config.toml
encoder_arch = "vit"
model = "contrastive audio-text model"
dataset = "synthesized solo parts of chorales (CocoChorales)"
train_examples = 39062
time_shift_ms = 100
n_mels = 64
hop_length = 320
input = "log_mel"
spec_augment = false
win_length = 400
tokenizer = "word"
vocab_size = 56
loss = "softmax"
embed_dim = 384
encoder_norm = "layernorm"
encoder_norm_position = "pre"
encoder_activation = "gelu"
encoder_mlp_ratio = 2
encoder_head_dim = 64
encoder_fused_qkv = false
encoder_bias = "all"
encoder_qk_norm = false
encoder_layer_scale_init = 1.0
encoder_parallel_block = false
encoder_dropout = 0.1
encoder_inner_norm = false
encoder_moe = "expert_choice"
encoder_num_experts = 4
encoder_moe_every = 2
encoder_expert_mlp_ratio = 1
encoder_experts_per_token = 1
encoder_shared_expert = false
encoder_patch_size = [16, 8]
encoder_layers = 12
encoder_width = 192
encoder_positions = "learned"
encoder_pooling = "mean"
text_encoder_causal = true
text_encoder_width = 256
text_encoder_layers = 7
text_encoder_norm = "layernorm"
text_encoder_norm_position = "sandwich"
text_encoder_activation = "silu"
text_encoder_mlp_ratio = 4
text_encoder_head_dim = 16
text_encoder_fused_qkv = false
text_encoder_bias = "all"
text_encoder_qk_norm = false
text_encoder_parallel_block = false
text_encoder_inner_norm = false
text_encoder_kv_group_size = 2
text_encoder_positions = "learned"
residual_init = "zero_last"
optimizer = "normuon"
muon_scale = "original"
lr = 0.034
momentum = 0.95
nesterov = true
orthogonalizer = "newton_schulz_5"
adamw_lr_other_params = 0.0023
steps = 4200
batch_size = 128
epochs = 13.8
lr_schedule = "poly"
final_lr_fraction = 0.05
warmup_steps = 80
weight_decay = 0.02
adamw_weight_decay_other_params = 0
Rows from block 2 of the text encoder, named by matrix and row number. Each number is 500 + 50 x the weight over its row's rms, rounded and kept within 0 to 999. All counts start at 0. Numbers have three digits each. After the name is the row's rms in percent of the matrix's.
# proj: attention output (text_encoder.blocks.2.attn.proj.weight, 256x256), inputs 0-63
proj.2 091:448588492484389540484570524542409438461464542491514417512422443552548542472500520554509602574470355507521503479505561507490517491458518512553565520520544418461445491575532510566523464426500577
proj.3 102:470424479450458497498473512611545553493539445431539433516446512481462576483481481525427534473450540477524500472492455557558462497470528536493425445421571520462573503515467452485571549473467534
proj.4 105:550505496554482494522495482520376568487455567582493501529417496455563465434487526558518493548508574536556392462421511385468500435507447554600534487563489502489565504444452533521582568475497476
proj.5 096:433536606510515591651505502501575499472506391576504621510528496528516456527455506483452449468507505457455512558444524560478518550563514500417546465492452681411584559548480596400482430541561512
proj.6 101:457486491538519475571523534472529504480460432537420456498441459501419435469483497474577478564427541470398403559476524367558509471513509485489465525392496460515553473451537570557405505494513506
proj.7 099:550432486451583436534518474475503426401597487470498496504550618556497427443453517563559504499508481543542590458539389383513552520524438407534541539516527547473562465435491542371473522466610448
proj.8 102:517535481533493511564445431480500552471467508433430534596505611555496576521584496419535528469499474485454408576564487555562536466446501505420449583440556592476533579504584537485587604567586401
proj.9 099:499508523547434563480459499503506551632497472564599504506553473390490508549507526535499530509482488455417524546625442543459440503498563521448424483543450547552512532556510480585434536591518484
proj.10 096:543488489477539504527488525560460513508571557447509492541448430441542582404521494530441487393593529484467463465558485473535381536548449597478496514490431487484483592422492467509405479528532506
proj.11 098:462495407507481434543471484483530511645460521497511582505487554562595493505439454475454564548485563513536465498510447535577504627514471473476484528535528405506532577449468566555446470450571499
proj.12 107:536429549505486504477446529508416628508496460483542530508499506543512496590461488553532469514489442475530483540520479556514450402446535454560482415501642710499507483592312439513459557531521503
proj.13 102:657534603550558399486506650584511471550390556448529491471545498480538540597507457546374454537504499514546555577483476444493460516454493642523416533472527438511444500523480550532488482588511487
proj.14 096:462520555484431457427479600549513577466520558501536448541507511529508502484534412467446384555545475526535556457525507454467522521478448457511464482495415519561517556496502458544523529466494481
proj.15 098:368461574470445509459584480566579528482504429551446453531588539508559511356499575484528539485416387447529530462481509574482472437516601580406530560504471542465452495434538457483519466544479512
proj.16 101:540545503406519546515449452517521570529485587486409530519526487505444532423512431480528502551504528578522513530491565466512527525572436483487620562563477406464515456473552510436499546526560484
proj.17 102:502481512543483507531453499537605500477519569560442485455532468577515353451462534461550505464452483525515483442524505552408601420559403401548534475533453486496488536490445595491435504493471515
proj.18 096:589454450459470530486510477562515504462570611489489495523591550496475603402626521419429486572446505474486493464537501563355460532568569542564497497509553394476540489543387481529440510508527474
proj.19 105:495553536558499488550496616509586501500453485602515478571528430452494391494565490495578443506450527494563584525530416452539546600480487520514411480455539576454493414528514622508457525471533501
proj.20 100:481474397538447412514479372565493489446577595465495482542519469411552500468554516510500563384443522437473474479489477517520487453580426483482533517504486479507448465587533359469588510517441477
proj.21 098:459612508407432535507496402638504538556536510593411528495524474524535451464520493472544587518558491503468540453501459476493464424468520446569444562483505526487526505575463371489566528472558409
proj.22 096:485496468465493626514539666513505432498537500479528479501581469443516513514505443454495556513486514489611538491558533552518557526538493597530489509446489495495463533503547483417437504571542475
proj.23 098:464501541433505450488588511409497525593500431510502467479520515448537501492432541489469503475467499400513548536551468472432469548478499612445549426479482525532565447477538498438405491617558543
proj.24 101:504530528504446464452567431427462433482451501540457516579492469458533518607441446406433502419484542500511519560502502518543466496450519602502501491495477452566513600483521388534526454473476536
proj.25 093:574574514515502406537545371477399495545450478521496467512514533464542404535516526506551528457472556468465457516535485502436529459476460598459532526505496573551530478469543540499396505484516465
proj.26 087:486543580570434514644510516469466475491490521480480528544658517522437551498413542430601509465501405502439469504443556544490523515490557530444495504531501458455473566488361388610546540461546505
proj.27 105:553496440609558470492474497494550383493437590427466582495592428499486465434466550466524538500522512452533614479477578555586567503500513489450451483524529484467465492483512479471532418448408417
proj.28 103:432448541464428513372510559561465533541521460537623480493487550405508478516427509492527486435436535466537488527524516465442504536535448540537492532491521490513557451448524604447462453588521515
proj.29 108:636472477579529463587513504574627559488429453597478467485424504473503445447463420487478469484508538553496474480436484546456421446513542448444509421521456492525386522550538382434549502396422563
proj.30 098:600493552470482501519418513430560468481536430530497458525497466404471441568407465495498544360493454602484583468483532486491522507492506485561550466595538600554511458544444420586475440404503503
proj.31 091:519470468413552582429484421562498559501551489422409501433522452461528437405456509451527514454383554475521528540454454509493428587437487544446483525450492512499433541455543552456442522593517595
proj.32 098:595567457590555495504487497509420519483391519449522512499476543521454492456437488512485542510514471539562513550470495514490530556416523540581535420456391467542585490487521499491550570505416599
proj.33 100:581424486510541475410497482414595577466527493483529507434479508456429508565467572449445444401455459464567425512602403549518504530517503515561506474456462509436449443553480445491413569537495558
proj.34 093:386520459440538595497518506540505521492585526582383369515478540609550460506494555492478492573392505516514530487503569515545520427592526479562603558467572516509526523526507506430448489491490471
proj.35 104:502496545439582479513458521446507545520523530497500560377546442616548456561592493495430486397472454449428506512546521433494431522486451611538614521473499454556575514489529505573581572463416489
proj.36 096:548453447501504521508472592550566503465523533463428415503529488517420530431555494526589429534536534551479452542443518493497531482571425535537444403432545497486492560533503551524548475521474450
proj.37 098:556495468494554512460483538492530477510453532555625427520499497513421610423509589551530454500590539464407415443530515510437554430558501491450491466458525584414540459508582475429596516521471463
proj.38 105:484491546569518436449554556485439552469475468468523507424498543462455526471445503488560482442442544450437528508521507489543502467545505456463541395526562443626530529469441483504499515505533532
proj.39 098:458435424482465534462568471471513502505485492564498468527532396542535555370444513483471472562463517512590503480483504465410523455555504489530558468504575448463457484538417554537612496471460503
proj.40 102:479532454498519563524506561443464565545522612464503505485458611475442509524484477473442491524456495527465397491440518546492424548512466501475501488586449569454489459509516524473455564506490519
proj.41 096:518497423498528530505499573513377477473503558472454464542500504477442491487511447505475425474573483519530471450448511478496456539476483492473566479492517474566501469499513513460567442567442478
proj.42 100:565557617596541458473530604467508527525521536616443567530538470486454518509429474506592519480587454512505524376506532506590393495510478549460471536472486449444452488538505517530503519508488449
proj.43 098:563523455584451395449521491460521549505516478497474527510464503439509544439440463444498497408484508551473518617469511504447520467437541490518457493524549512503594490422470498598625636556432491
proj.44 104:445534504555420524448460522473450474546407440501556407448376543472562391533411513580455539495492495507523600521473537502543481498451451522411589532520550516593491443517439448536506452481480489
proj.45 108:487524590438581508491485490426536470550544465531501518421483552507494574591450514484463596517487493444485479563507578491513580508478487415530566584497517496472500435444445577524415475474528521
proj.46 100:512529470454556487483487480544497515531516465467520510472542462551484488479521467577510528460494487564504482466594466549466492548471673559558526545549449432589580500475552490470558481453455479
proj.47 095:518498472516402525552471539478549449438521460497489441531457456567440543528531478510506556525474505464636540460496419473471583505415392464566491483483485542472537499519519520495543507460470582
proj.48 104:448516451505503513482440497514544602525449406480522486367531520525523480608371457563464509471498542454539489485506415453467578568452504456495448551487441457481487579503458542535482485477529538
proj.49 096:538462555495474486425485531471577476495554567527440399419539514523582592413476480507401506466479460423469520435480539431546442409521490510569532493591537466461536578440471484478473485500489520
proj.50 100:524434538517571503550413561434499469481540529503512526508547527504467615412540433472521538546459498507469526467521577482434635445507499449535605497524439528427486575451501424481509418494593499
proj.51 101:487534503373488493446488486538414574524507434552557505550402629572420491498452382497476569448472457514494530563471531509552528415431486479527444503528436490517443503536490500435502497527479483
proj.52 094:575427541459612511466467516422555475550474530493517512438408427501491445502478462596474567482498544482503452522518477484502503473643545502489414505533521534518560459368608393545480499547462502
proj.53 107:486512447528442619580498472517526571488564444459455538527492451436509477535543547499512462467519555520451520608499527436419555486524517541459435553484557563499506468598561413491514460480436436
proj.54 095:474541556545470495443526474479442471487541500459469443516588522549499505446481604478506450545532524427553644433527527442606503557580487579640499544461488599540508454552509500474506524542508530
proj.55 103:508494407446562459541482521559501520500559463433496427448565510472454518561489470526509547529613440591458481567498502474564398469454585538433438493542530539527446443479507474529490453536497481
proj.56 091:520494494402379541463492366641438396520537520593502416510498530494476527547572547481413473457424511518569534547565438498487414594501516503479507505563453535548525475480428548516471492510493568
proj.57 095:478524433507567440505551455531533573438421545510445482450436523494578447472537562491499510580491551432513561455504540533510486548517516473512483431480548478484519433571522527476520482558489589
proj.58 100:453440468425522446531524496539400580461445480522464412435484404466470501538554490497476443600543477563551572545511441452545512526545472513506449420443556431472530558417538529562494420489581450
proj.59 097:477526472515483487498570521441484615487574589466569460615587480458558476556504575450445436517424414469519565468458514432440399416426440535435460462519403479542562588503391492414475454486446556
proj.60 099:488426570503534427421556573516586445501450445481533513454496481632468543409494484524467547537439428473508476512521509417483496628540480511580509520567542444390490446419563507358496498447573495
proj.61 091:413547488480580520474473540506577444483403504570520587475515546461514522556495525612427542543517590451500513511484505414501479559456621540513467597499538577530472527535552621567505462478453453
proj.62 101:591560463540511530483453532524435525548454567583433560462481452441553639566551491557437501552564457501508562518547582524476487381483553368460494492522534545521489547458476537436487561510531503
proj.63 105:553486525531539427516412551470514475587404536505554496575459449428485554466490494566449531495490471471509513542559452501569485534430445439487499552512572521496500399517556493548581500498467413
proj.64 105:454438510480468513458437414524538634570444473452417560546492512440486477356521531555564479486479555557455563486551528480486551520523552543518581384459540434605524504433498479525557516489434558
proj.65 099:495527423502518414486487512547491583453494456449463493530532523493550556468536534428486473512432555464547499494433480473562455510488379451582521556528502500510496486513529435448566496521583467
proj.66 098:522447430477511554440498496525562567580449445484428519515428479490505402522557374424463495419478533510449552452463479541448525530435449493492525609474546478496467549481548487468457529496556459
proj.67 099:510523530466445480440437564534519509550453442551519438481528475511435493520470489491527542511535544606528499453525476608497535443540461497483496568419493496478444548519578444538527525463486564
proj.68 100:437504430469531618521407571460528490534532506579511476515564556505509519474493418471508453513462459489432570508491522473494504472456479471556543544509490417467421566548435606504562464524453457
proj.69 095:470490523588522550513550462571462335548473591517500501477461519449517562488496508488496496450532572540538481488468439491543455615548464576604498512478472418479568466453387534615562552442458441
proj.70 102:428501459529462441557448558476617477512541525488484531439432510466579512573510525497502500512608589500527506493530526542516551483392520536429481477511521511485543511487395507491468498580503535
proj.71 101:506458560524499416500507528597502488532551571499384510462570432480499533461588384506439408467478487430488606557411572416491585556402529584535533466466491534449506584501481514448496491515480616
proj.72 096:390507495467401494455490448546565500489512430520525510595537439523551522504500563507532483565504531497491469516567528450455566527514565539446474561471542527499529488560428544551500504470524480
proj.73 095:499493527436487523449514433502445529496457453487452565493509433469510519446468514397504511610482587549514479451543541598500453519538596569561526495502473521602447474563590481428505540460467520
proj.74 104:514509556479454428488503486546427529482439451494443537515483496435528551546447557536494471556473623452510473455424468547518592505565489361417424451542462505602459549577522492432540499471447501
proj.75 104:520519458584531539537484572542539428515517542507604418596518533426534439613489531532465467503527324450495487429552497459488431448483508417466468556520397507507527522523379474534468503495480594
proj.76 101:523495479506559382499507454524576439502504512457475565515522478564508423497528468609540440632536478555504416509448661473473567524529474542506461443491511506444557554510474439508440500548467515
proj.77 096:366441421551469443474533501556417505537541504419427556560460536470474520505485517437613528486478473500462469522540526445558595527489448559430477468429417541484498453532405557508559481446310469
proj.78 100:477413414530594592608540440414556442471614497486510465477528507436616512430542421516474428573458449497512516414516496495501504497567556474476547371513446439423585549483461464459545478530431510
proj.79 095:534479479525559389400552499420505507508431448463455600498411444504473473484516526541526518492464576469535453441554549531515595439583558517474469502424539508495437522575469546502536432540531468
proj.80 094:405471544453448467478565514493526522530493535548521533437647498565491620602485548510505472438427497555533474567527486544440520513496513552489442479474518529488516543581520510447484403540572505
proj.81 097:473582558539537562456454478474520465474502513490541443476504516501570514569500408469450558477492499587489558535484425555544463500451443555439497539480457535508545520529480490503471465498542457
proj.82 090:522492462424447580487499588441476463508567505477483377496497548598504461467539450464570481449514440462545468511463510571493443519525548478507450476547497528505494593462476431352478476459504597
proj.83 097:426496440442468530501503405509466448549388433492487525511565516556523463520506476567482494488531488474549562572503492383540537428554526512459590480498535576574541506475457503569553474529535539
proj.84 099:505448580573466568500499536498519483506478529524496594638504568497539500475488494486428495463541491500437585399553499526428609535499517483535448520481470515518537499514504520550663508515484490
proj.85 101:473494584560503571545549504601573497516468478556485471477456507671508454474502566536533460422556435415463532461503564512484538414525468427585535492509513341499455545460506528492480412481542465
proj.86 090:506495432527483521483538416534547568488503547538516592520522520430508585343521439515467472510580528523468509527479467492509547558480617541419443494470548509650541494558563442528466545510391565
proj.87 095:480504455423488647486544446599493556441481543521492478439455509509466563587525496581435501397569490463472509512487459510459500599509497499611519534535525476540444498507427559525459520542487512
proj.88 102:492497474583549436462452486476580374550468562458511453429503510440490525423452479399514495485599490521523506387517402548406470442528506531431551494482507527471482495543472464499545536502545583
proj.89 096:569520531432459476501508534499487390441558517405515473372484513526500425455443479424423493559480563485464463517381475520590447479464430505593446544484470521544483499468535601458379542505631528
proj.90 101:521546422649481443455533495464490580415516601580512482558528452438544514481549526477484467545497536482490550470509534498496535424479536474480515531483447556443543508523416462440546556589537615
proj.91 101:458592553449530651506414540463508505509481457545486493569571504543518468482545513459595435549471544511522455501486588537487520392555510513521557527452491555491496471487467564505416569463570489
proj.92 096:447458533593436532465525503476419459566507455497501508419615509503529475476477480409488427544542447417507569476445545453469535440448521424591500557354488549530448534460503501522472538444491581
proj.93 099:498477441443508491547418462460518467453479449460495493565444534546468449456497453460473511462583405525452521587563515495530457579507513510511451528621470527456498506424501552517490517515479533
proj.94 102:388563440546493610519504502530470494565507486525468546546444468462502521468559443482495586500532520560539563531545544503428464510537556523476522445540484499521505577446532548493427523419485530
proj.95 100:521414544420536464440498478516460524474516484426582529470479534440501471657473460551523610541598470498518453433532524509497454513479522477487574587537494373517576543562466413547537487459584592
proj.96 106:449561489446489479489462457511486539494481540479407507617552524445522527445536513486484500530428484586459414598419498471502425397475440561505518472418540433552518507562555573451471446439552505
proj.97 102:502503458476492393462446454551562461484556502390512566507478482546467519472416589551469565480408446564495417537531466461533491417437529499477460493546469474502433520563557505447461489475434520
proj.98 100:509474586460476441495534459455473521455521494525525533609494587556476433445551486437491486529487569516586530519491553418563511478537520476501544492365639493534499385478508533431528526451584433
proj.99 093:417451551468494536505491502531528495405541527412467441456435449519514568429449446419446403412446511555450470498471509481595486561504529368474507614464423444463505413504525594477478549528567477
proj.100 101:398491493489411473379467472512486446550491476451527534411505469498461448556488504443493498465540509475513611517571497495521556624558495427451466505468366519516461515506524563548557469533418602
proj.101 100:550569481475486545484451511476521544448497462524515446508483533506514422534560528518477494535533446537575353530583529532478478581532541540535533526523516453551535512400560388548494474459470482
proj.102 096:518468527548384553560481467609398491483490416432420475560525499571430480486572553495563542467431510411487475445473479537447496462553528603443549491544491533543459515501458492537484444503535472
proj.103 103:431523557562430468621574453526451506442406533516472471619619441522494522460532516432522486497475533422587434563441484485475580540453518485424481430476556520460473486464539543492503501475556430
proj.104 101:477485492534491494505546442463532486506493508419482503511468474514472524561421562562480542459511512498452351499541506505551514569434427540487477554513478432495480526434513383540516452502510466
proj.105 097:505408526461584521461545509529425486536435427479452419524484498586498492413580611541497536485456540453540402439463484546523436551557568433574434582518497488470423544554425505463497487499451535
proj.106 093:510571484565413532399498482535438513425464502451514572550467509529478549437558487551511482577489370525531558459515454591530441533440553563518561454472524577462556529515471558471499563487508474
proj.107 107:448520664467485532382524527403603402621528487507507504401543532491527514488502589552497539436586596428460488405400500432491543428464600426547503601515554540422510430533475446505451476577570528
proj.108 106:508533573512434462482479409507615498538404535538521524461579471490559576491479542450511489579543488452480502524582486476521475438483561375446532461534447500543580545484428371549452538481480530
proj.109 097:524513416516485515432507432508550512524459539501492486483541535451515430531574488481537491605395504517475505570493478498490504457377482538491483455421544450545488488533496445525529515579476431
proj.110 105:582427455493501451484470480503489542445429374531531431556403540433483491511454497525493547529511592521450425484537464440534535460528505434467444491492449485500544554627501451548442510503418435
proj.111 102:541472469455517452385470555464435479499449485402586465460521575514414519541485489457529515536576497496540537379570470462474568457573566454577496461493452446529354506574503444517540528483421482
proj.112 101:502475429553536459524466504515424534506462415356529534461471485474534484507492464527488476448490618538459510438524468486486645504448486560519562547512491477574520501498547579595574474547526485
proj.113 110:496421476451510556486577387571456575433568525514517487543494429397582451349576540530435457471465560468539498474468512479526433509505510487616495511555518485517545464520490458520469509494469491
proj.114 103:548540485521527437492480542508488537450482524478563566384435480375475538630447486528426582403514510556562577484541384493540437495435520493493421494447481452545547515528530482529516499504464462
proj.115 100:540486487468532509488567426521419513409522502399539564469484534319533468503560553575532530455404487486523377579504509542530414546476503476553499470500588539526525487466491523502551581392432414
proj.116 087:573498459479471541458429471508548545536569441569510572432505400520497494449482458464488481382523424540497414466477552473608538525494508487482472507494508507440492589346483500512520432467548522
proj.117 106:559507569475515501541538529462486534493539483530534498526393496504438522434463579529530468489535489475550641472463515474500611550565593472489503540510414440468437531525446586469475508533580485
proj.118 105:521461510496501410483535477414448468469456457520570559520507533460475517537473494496484487536553548536473450508423567536529618458513584558525458525492517421536532530401501556552482479538433514
proj.119 109:516462492522562421503498482513463592504515514404560457478489535482541554610459443480514538546489536539506480532479465536514474577450458422395497464544454574484537488507501409505563555497442510
proj.120 101:477531526492410600454525442507433531465492565487521400456533491480445594558507560452426566470425426489518486471492525525489489484530485447514493477459536556522533561473443551543445543432485479
proj.121 100:504547479562536469608404570484524528465450470473494478542447440529514499460500506577396512495504518473544498571483393530556492542649537456562440498465468463445477497522374513484480588580473520
proj.122 095:474523532454543504541504520532491357533547445548416490565558505437565564529492451489496463536550509543517429587511569471494516598526544502534520557551581498474522465375472426590490519464507500
proj.123 102:498471450552411499552544495548424518578456478561483528443478535503427505599456475499500473466486438422500422442493519522537490526479458582444550528534436462523571506512466478556490517469487492
proj.124 094:494431413489542482449436574574525438523489502428421382422517542516546508498461446500581521490506507458464538475462575528424578452480592635412455480468559520474322469618523530496505527498539495
proj.125 094:639503467541505537493430519611539606555440521586380474513624472553447432560517512447599535585498519553460515482535469447513551512406518528527479438501394446564471513470533462521398530473451509
proj.126 097:432504541529497454524487481493503524518503543438478433514520469533464475385573547556526529636525506506454452473449590558422453487495500513435556611436524588392417505462525608469486505401517531
proj.127 094:560566454534471483636526426511469497467420501530633558498516471531527475593409550556450583520504437500593540518506562474475514581564490449531467400501494427513542452520456438565449532412433489
proj.128 103:395472450481425602471561548435521414541535413528532496416440535563420556545496519486461525575554469488458497506466422586576506493520604464476441548523488438579453450538453503569493458577564605
proj.129 096:420511464513490420564490418578496459446524559602532518543529588471513516494548507498584472658506469536567410431505446470447483514466507518548573441454489524465517458408504459567464551494495506
proj.130 100:477448516496502636541469533519508407478526502605512449532501456484499413522576491553489504566379441486475505503499449573467499416471529391468396519530510410481544533515503481463515535515538510
proj.131 101:500479521480445454544505536604550528476511443522493475440529435413481487549457477469560406464547492586558476454575483411493623473439371536497503564398490568600429457593507525528473481540506531
proj.132 102:471530399406443465497471449458516578516530519493535507508466477522490437581508528483509514450430579466487490527439491396527426518451461529510454464500519489378457481436490424441540518530499504
proj.133 098:580460481486521605475472453527464506458464365477413494632488448547495518412496450532466532517520423473519517465554469538492547553517474389478424565518417467467591501462430368452493564494570472
proj.134 094:593450385583495409483457494531564459527485541515500562474513472520502450583452422442569597516473512546524508492481484609539394435534431499470475462527592535456501489508506499461596481428462479
proj.135 103:403492534540445524485509519523465535447548466443612530465457452498567469570448431552540513454474557498503429456540510414522541449488426493545521485554484455567460523580526452506504452503433397
proj.136 098:436453460528517542461520475578530554472492459453583471485578514556508476556466504450507555475554605562452446508475518475616419391500540492449458490481608462506638561397545387486498561473539538
proj.137 103:500471461551509607483530504475562340424537471460506542387494439520526549517568472474485539489558499478462487547433568466500516487509540380466485488490453449483523517469568484434561480558609426
proj.138 100:468557648512441434542480512549496494512434536517571506524447485476512538628507466506509547550634508466557456475447542516578453565545493498459506403477428522507461482461430528487558492552556588
proj.139 093:435479480570485541550519557497469374473520547529497473538500467502487482528613505494514446497436463531456435523460541593572515414602472491562483452476574513539509482458496554419454485486580466
proj.140 102:464525587576529575545461426492490541526549473518482435481514611582511436415416514488541642484473499472532586474427516486518531464492559559573537503519400456542413528441549497448438498494536430
proj.141 094:515471452496558558527472580439565566465517550431393423513544585511460580485524544524518473498447570401494549531533522552534632449478498542487465605525529487455420442483473532508554449481498513
proj.142 104:514470489535501555486536603537418363535488505475498485453521465595479483557505457581503536606450508524438437488384454453517441417501549492529500457560510551528537520475409547414502526510536557
proj.143 097:486486451562429439529437489481550465466537502479556509513587489521490496513443494511543525477458485513441420401483473543447471548587487536475470531520444531440491524415464580537425506481547501
proj.144 098:541529406537545440477534542471477539515424555543542570429424485491488373527493559503508468479449456468548465553465443488483505534451481409545480457544479581486460497534491438556441480489424462
proj.145 102:518543518511537466580520493492562425464477497489565438484497505483559506584549435427447433420450455459453466507507572553513501435418539499495575524585502505450540550512439557420458500424463532
proj.146 093:447510579528553479557465480545495575541527518528498562574483494507528502513525434477525655488547521556499548505457546478547575624464499524455633450538597507393509496483525573518545540474514519
proj.147 107:520536615514615429489502479408481484561547501554445551598528541426506457458514472431521504483422498446489541489417510524451470457536448526511573479479455541531475483610449418565552550479440424
proj.148 101:461542535490463500570491449479431477493452518496463573606467555458507432531539468428473496493399489421528432551485494444549523437565478459557466367415501530520564516514519507498423545527419502
proj.149 100:499459507458412543559464456498515427392527466498458435360531486499493478442562541543569445451437458525453469468558483514553503494564436488521531484454493517436564391560439577487399565456439515
proj.150 099:503549468526442468497524450490571503600374490534464483470531525543439466513466513514464518480542444502572634523498448531561572440519423551583501557496508537537469481496570546535434564523482508
proj.151 102:499503456488539524557560498523541472516471557488557513524467454539550438401549421460495513442470419480459494552583459380524383441402485489515527545416469511439544485561523507521501534530498547
proj.152 097:488498478488436554502519450594466441430519479526475483521441466539415559498539417597465523397623492512505357514502478408499526403552469450523473514621486459530442492557526398480488455459485562
proj.153 100:592372496541565480486440479529478504480469459498483417492563563575471513386586575464537479569447556526529597495530481504536533438455546470469483465427634530526502487584485472530404532463534415
proj.154 098:515539477547509489526428515502519582525552488533516533549562435442589554583491469449489444423513499311495569534498519538524523475494499447512459560392525413483506412486538555492503518519460453
proj.155 107:388540464509433538485602486442471583515422449442497522541464472504488476390510471513521567486512369451515498510555516515470459550542487501438511427457463505488516522556443488442533528486469459
proj.156 101:490426491546543436506588465451567437492501629432472512455541517523536510453534504368470445516488544464550547488470434548531479598489403499510512547379479457490509532534514475509604521555415488
proj.157 098:547560535552448500431491549383537440519537473474403472519445486577425388591394485427501555494511513495535497478562460542506540514472448467518537484445395495456532538526488577482488615434555455
proj.158 106:465503522421468481446474453566422526484580540556595459481536568448483420484460442511480509436434452525446452450569473450453450493505539484531500539539505442399518433505485632544470454562592449
proj.159 099:508531426535522535536491510467533539415609509407502434504410449476523507535452469541524404634450446514495442493512522537460487557623475526494425535556582520443556414530457553510438442458558550
proj.160 105:464465528501556542486478477511522526574509559526476492522455539524494573507510497484459528508457563469403519561397568542519501499401501493525508514508488479532567566490474533434487462483386509
proj.161 094:598493446501508482557525432464474473449528557516511452485516472551520463499530501486492542544501490493484429481498416478494500535530499479447456499503498495582443467508577400420393536572425468
proj.162 098:526592474427527543515436593520604516542428509456539502487527525464459578461542513537492500580473524474436423466446478519509507431461438535473504566455493574472460464481530532517571500468485525
proj.163 098:537467583569434454452617465498490402573514453496418523405585496556513480505434577479450492444535473470529527498505404522465595538431497408497548456527512488544483531547561529610492408551532527
proj.164 101:453485456469484406575514510525484473471541588539379506514529455492528491540528519543563431506492530585436469511544494461464437473547550579465518551679515441513456457412521450446532506427441443
proj.165 104:588564485545475454429481574491485512634438502499530456495542473581447591535462474556551482577470436607408509441512480631559512488454522457545477615442430525486476430546525511595474496470519538
proj.166 098:534426620586589435475521552404452506446588498488578531482437475456477421515389469632511590544493462437428512535518499526545494468533460516485456597525560534521531440520513516460474452531533471
proj.167 101:572519548447524536519526529435487510493535434667507523498513543507489569580483431522441531464560468469458511431530484496503502508503549580515531432530561555471520508463480607534457513475569448
proj.168 093:461460473558516480525490510509465503482472511387506465495560552542529431514511583493518556591458546554595496505514499433526512573430478594482460523484556535573566532391485537555449435565504476
proj.169 101:558451552446523409439507529460469493526474535498573446495528489561564406551594430539460502448502473493522546459564489554485537466434470434442492544532485467550445458518577522492483401565513528
proj.170 103:480521611539494540575506593461484492565544427469531441529507579441546540487502465447496533539575507571423474518522500461441579466434444502542588449464547474549566505345566500507526515519553466
proj.171 109:576489481453492402453508567460509572534571522563446536486460499550484526370565495510517456480510507421461597448535532511489432471506571519525644533494489465488515398481542430448374451511428553
proj.172 099:501451492540464459477441503524554476503486534500523575430550445478488533579500417482432535473462535514444467549443419535480506481514431451477454505513446516540515467515520498414463548452445455
proj.173 102:460507466499549547452536544519507484557572479551428588521497471617524473514526503548497447438573456465583560490455466518578492482540429488506489427478533504552495449506558490545504507557589451
proj.174 105:509612444472531464478570431492433527504446538546454547550598453498496544490526474524479451465559485558333558513425423575584498504510527495476523478536392441463497493479498408568564530600458542
proj.175 105:477552555535499535500477537428527499603542445532457474551570406461578493460462447505423549493562498501418527426435483507491455438477472432454458597490472467435502477532474545435483502483484524
proj.176 100:440534514462466579509493432533380493460474492447554460465569462542466487514451473452555495544494425525494479540571451517551479518462489494461505628565492509483486507498554479490599410494496588
proj.177 099:536520499529545598510512512521415472457522566479558501474552508470487508571451532466485466476566438487469495434523460587465499471517456532524460520444547563414614495472625427513527414499507472
proj.178 107:560501574452556447463489395452511499445547468398504482438459494470543583407478519480440517571537509385471571461532450490560473444535497608487548501423590524438521412481517485502550469527518525
proj.179 099:494526452475541459545415522525547404504437395475572558566474480426512560500575448494481394438556547465437434524421431520473306454515562532481483549512440481524482413544478484419483571431495505
proj.180 107:532524551538539537529557510436595495459482436570547564493505506441464513503469535482488519497486599563432462491444437564450555432577516466491425538541496530461498544507557553461396564584498462
proj.181 101:514451492556492439447508567477461445461534538399517493514558510500548479636370488481538481550481406477448535519523584457621508502506394507560480498486528584433590432468494557554422480411506484
proj.182 102:515478530496539516545501528465407558479553588562423498467486549584552553412617506478487450489522487597521489500530565464407442527490383498539559553506575478469555549457490549522596479521539448
proj.183 107:492455591531435515490449593621434495562547543555406518480579442465454447441511552496599496415454553578523552509493539424555546515450373596492547461591499507466591481446512528463461573470479518
proj.184 106:435455499522538495529472464497478457518586523429477422477558454466547444468377529458462622535483556481529575581477449531523562470523485448564441451535536587572446452515592511445565465549592504
proj.185 099:542499500468566525486564463494484436479430584462474533448463466379606456545494506531549509645542412431446444505544516446526575555544581544489450577540505493490469483375548466539475414477513484
proj.186 099:414525591461495557427518496449476510531604439528503447537531469577505447526607460579546483499568546450499442455511531573535607503474555551436478511534429490452486479521493568508420531504595514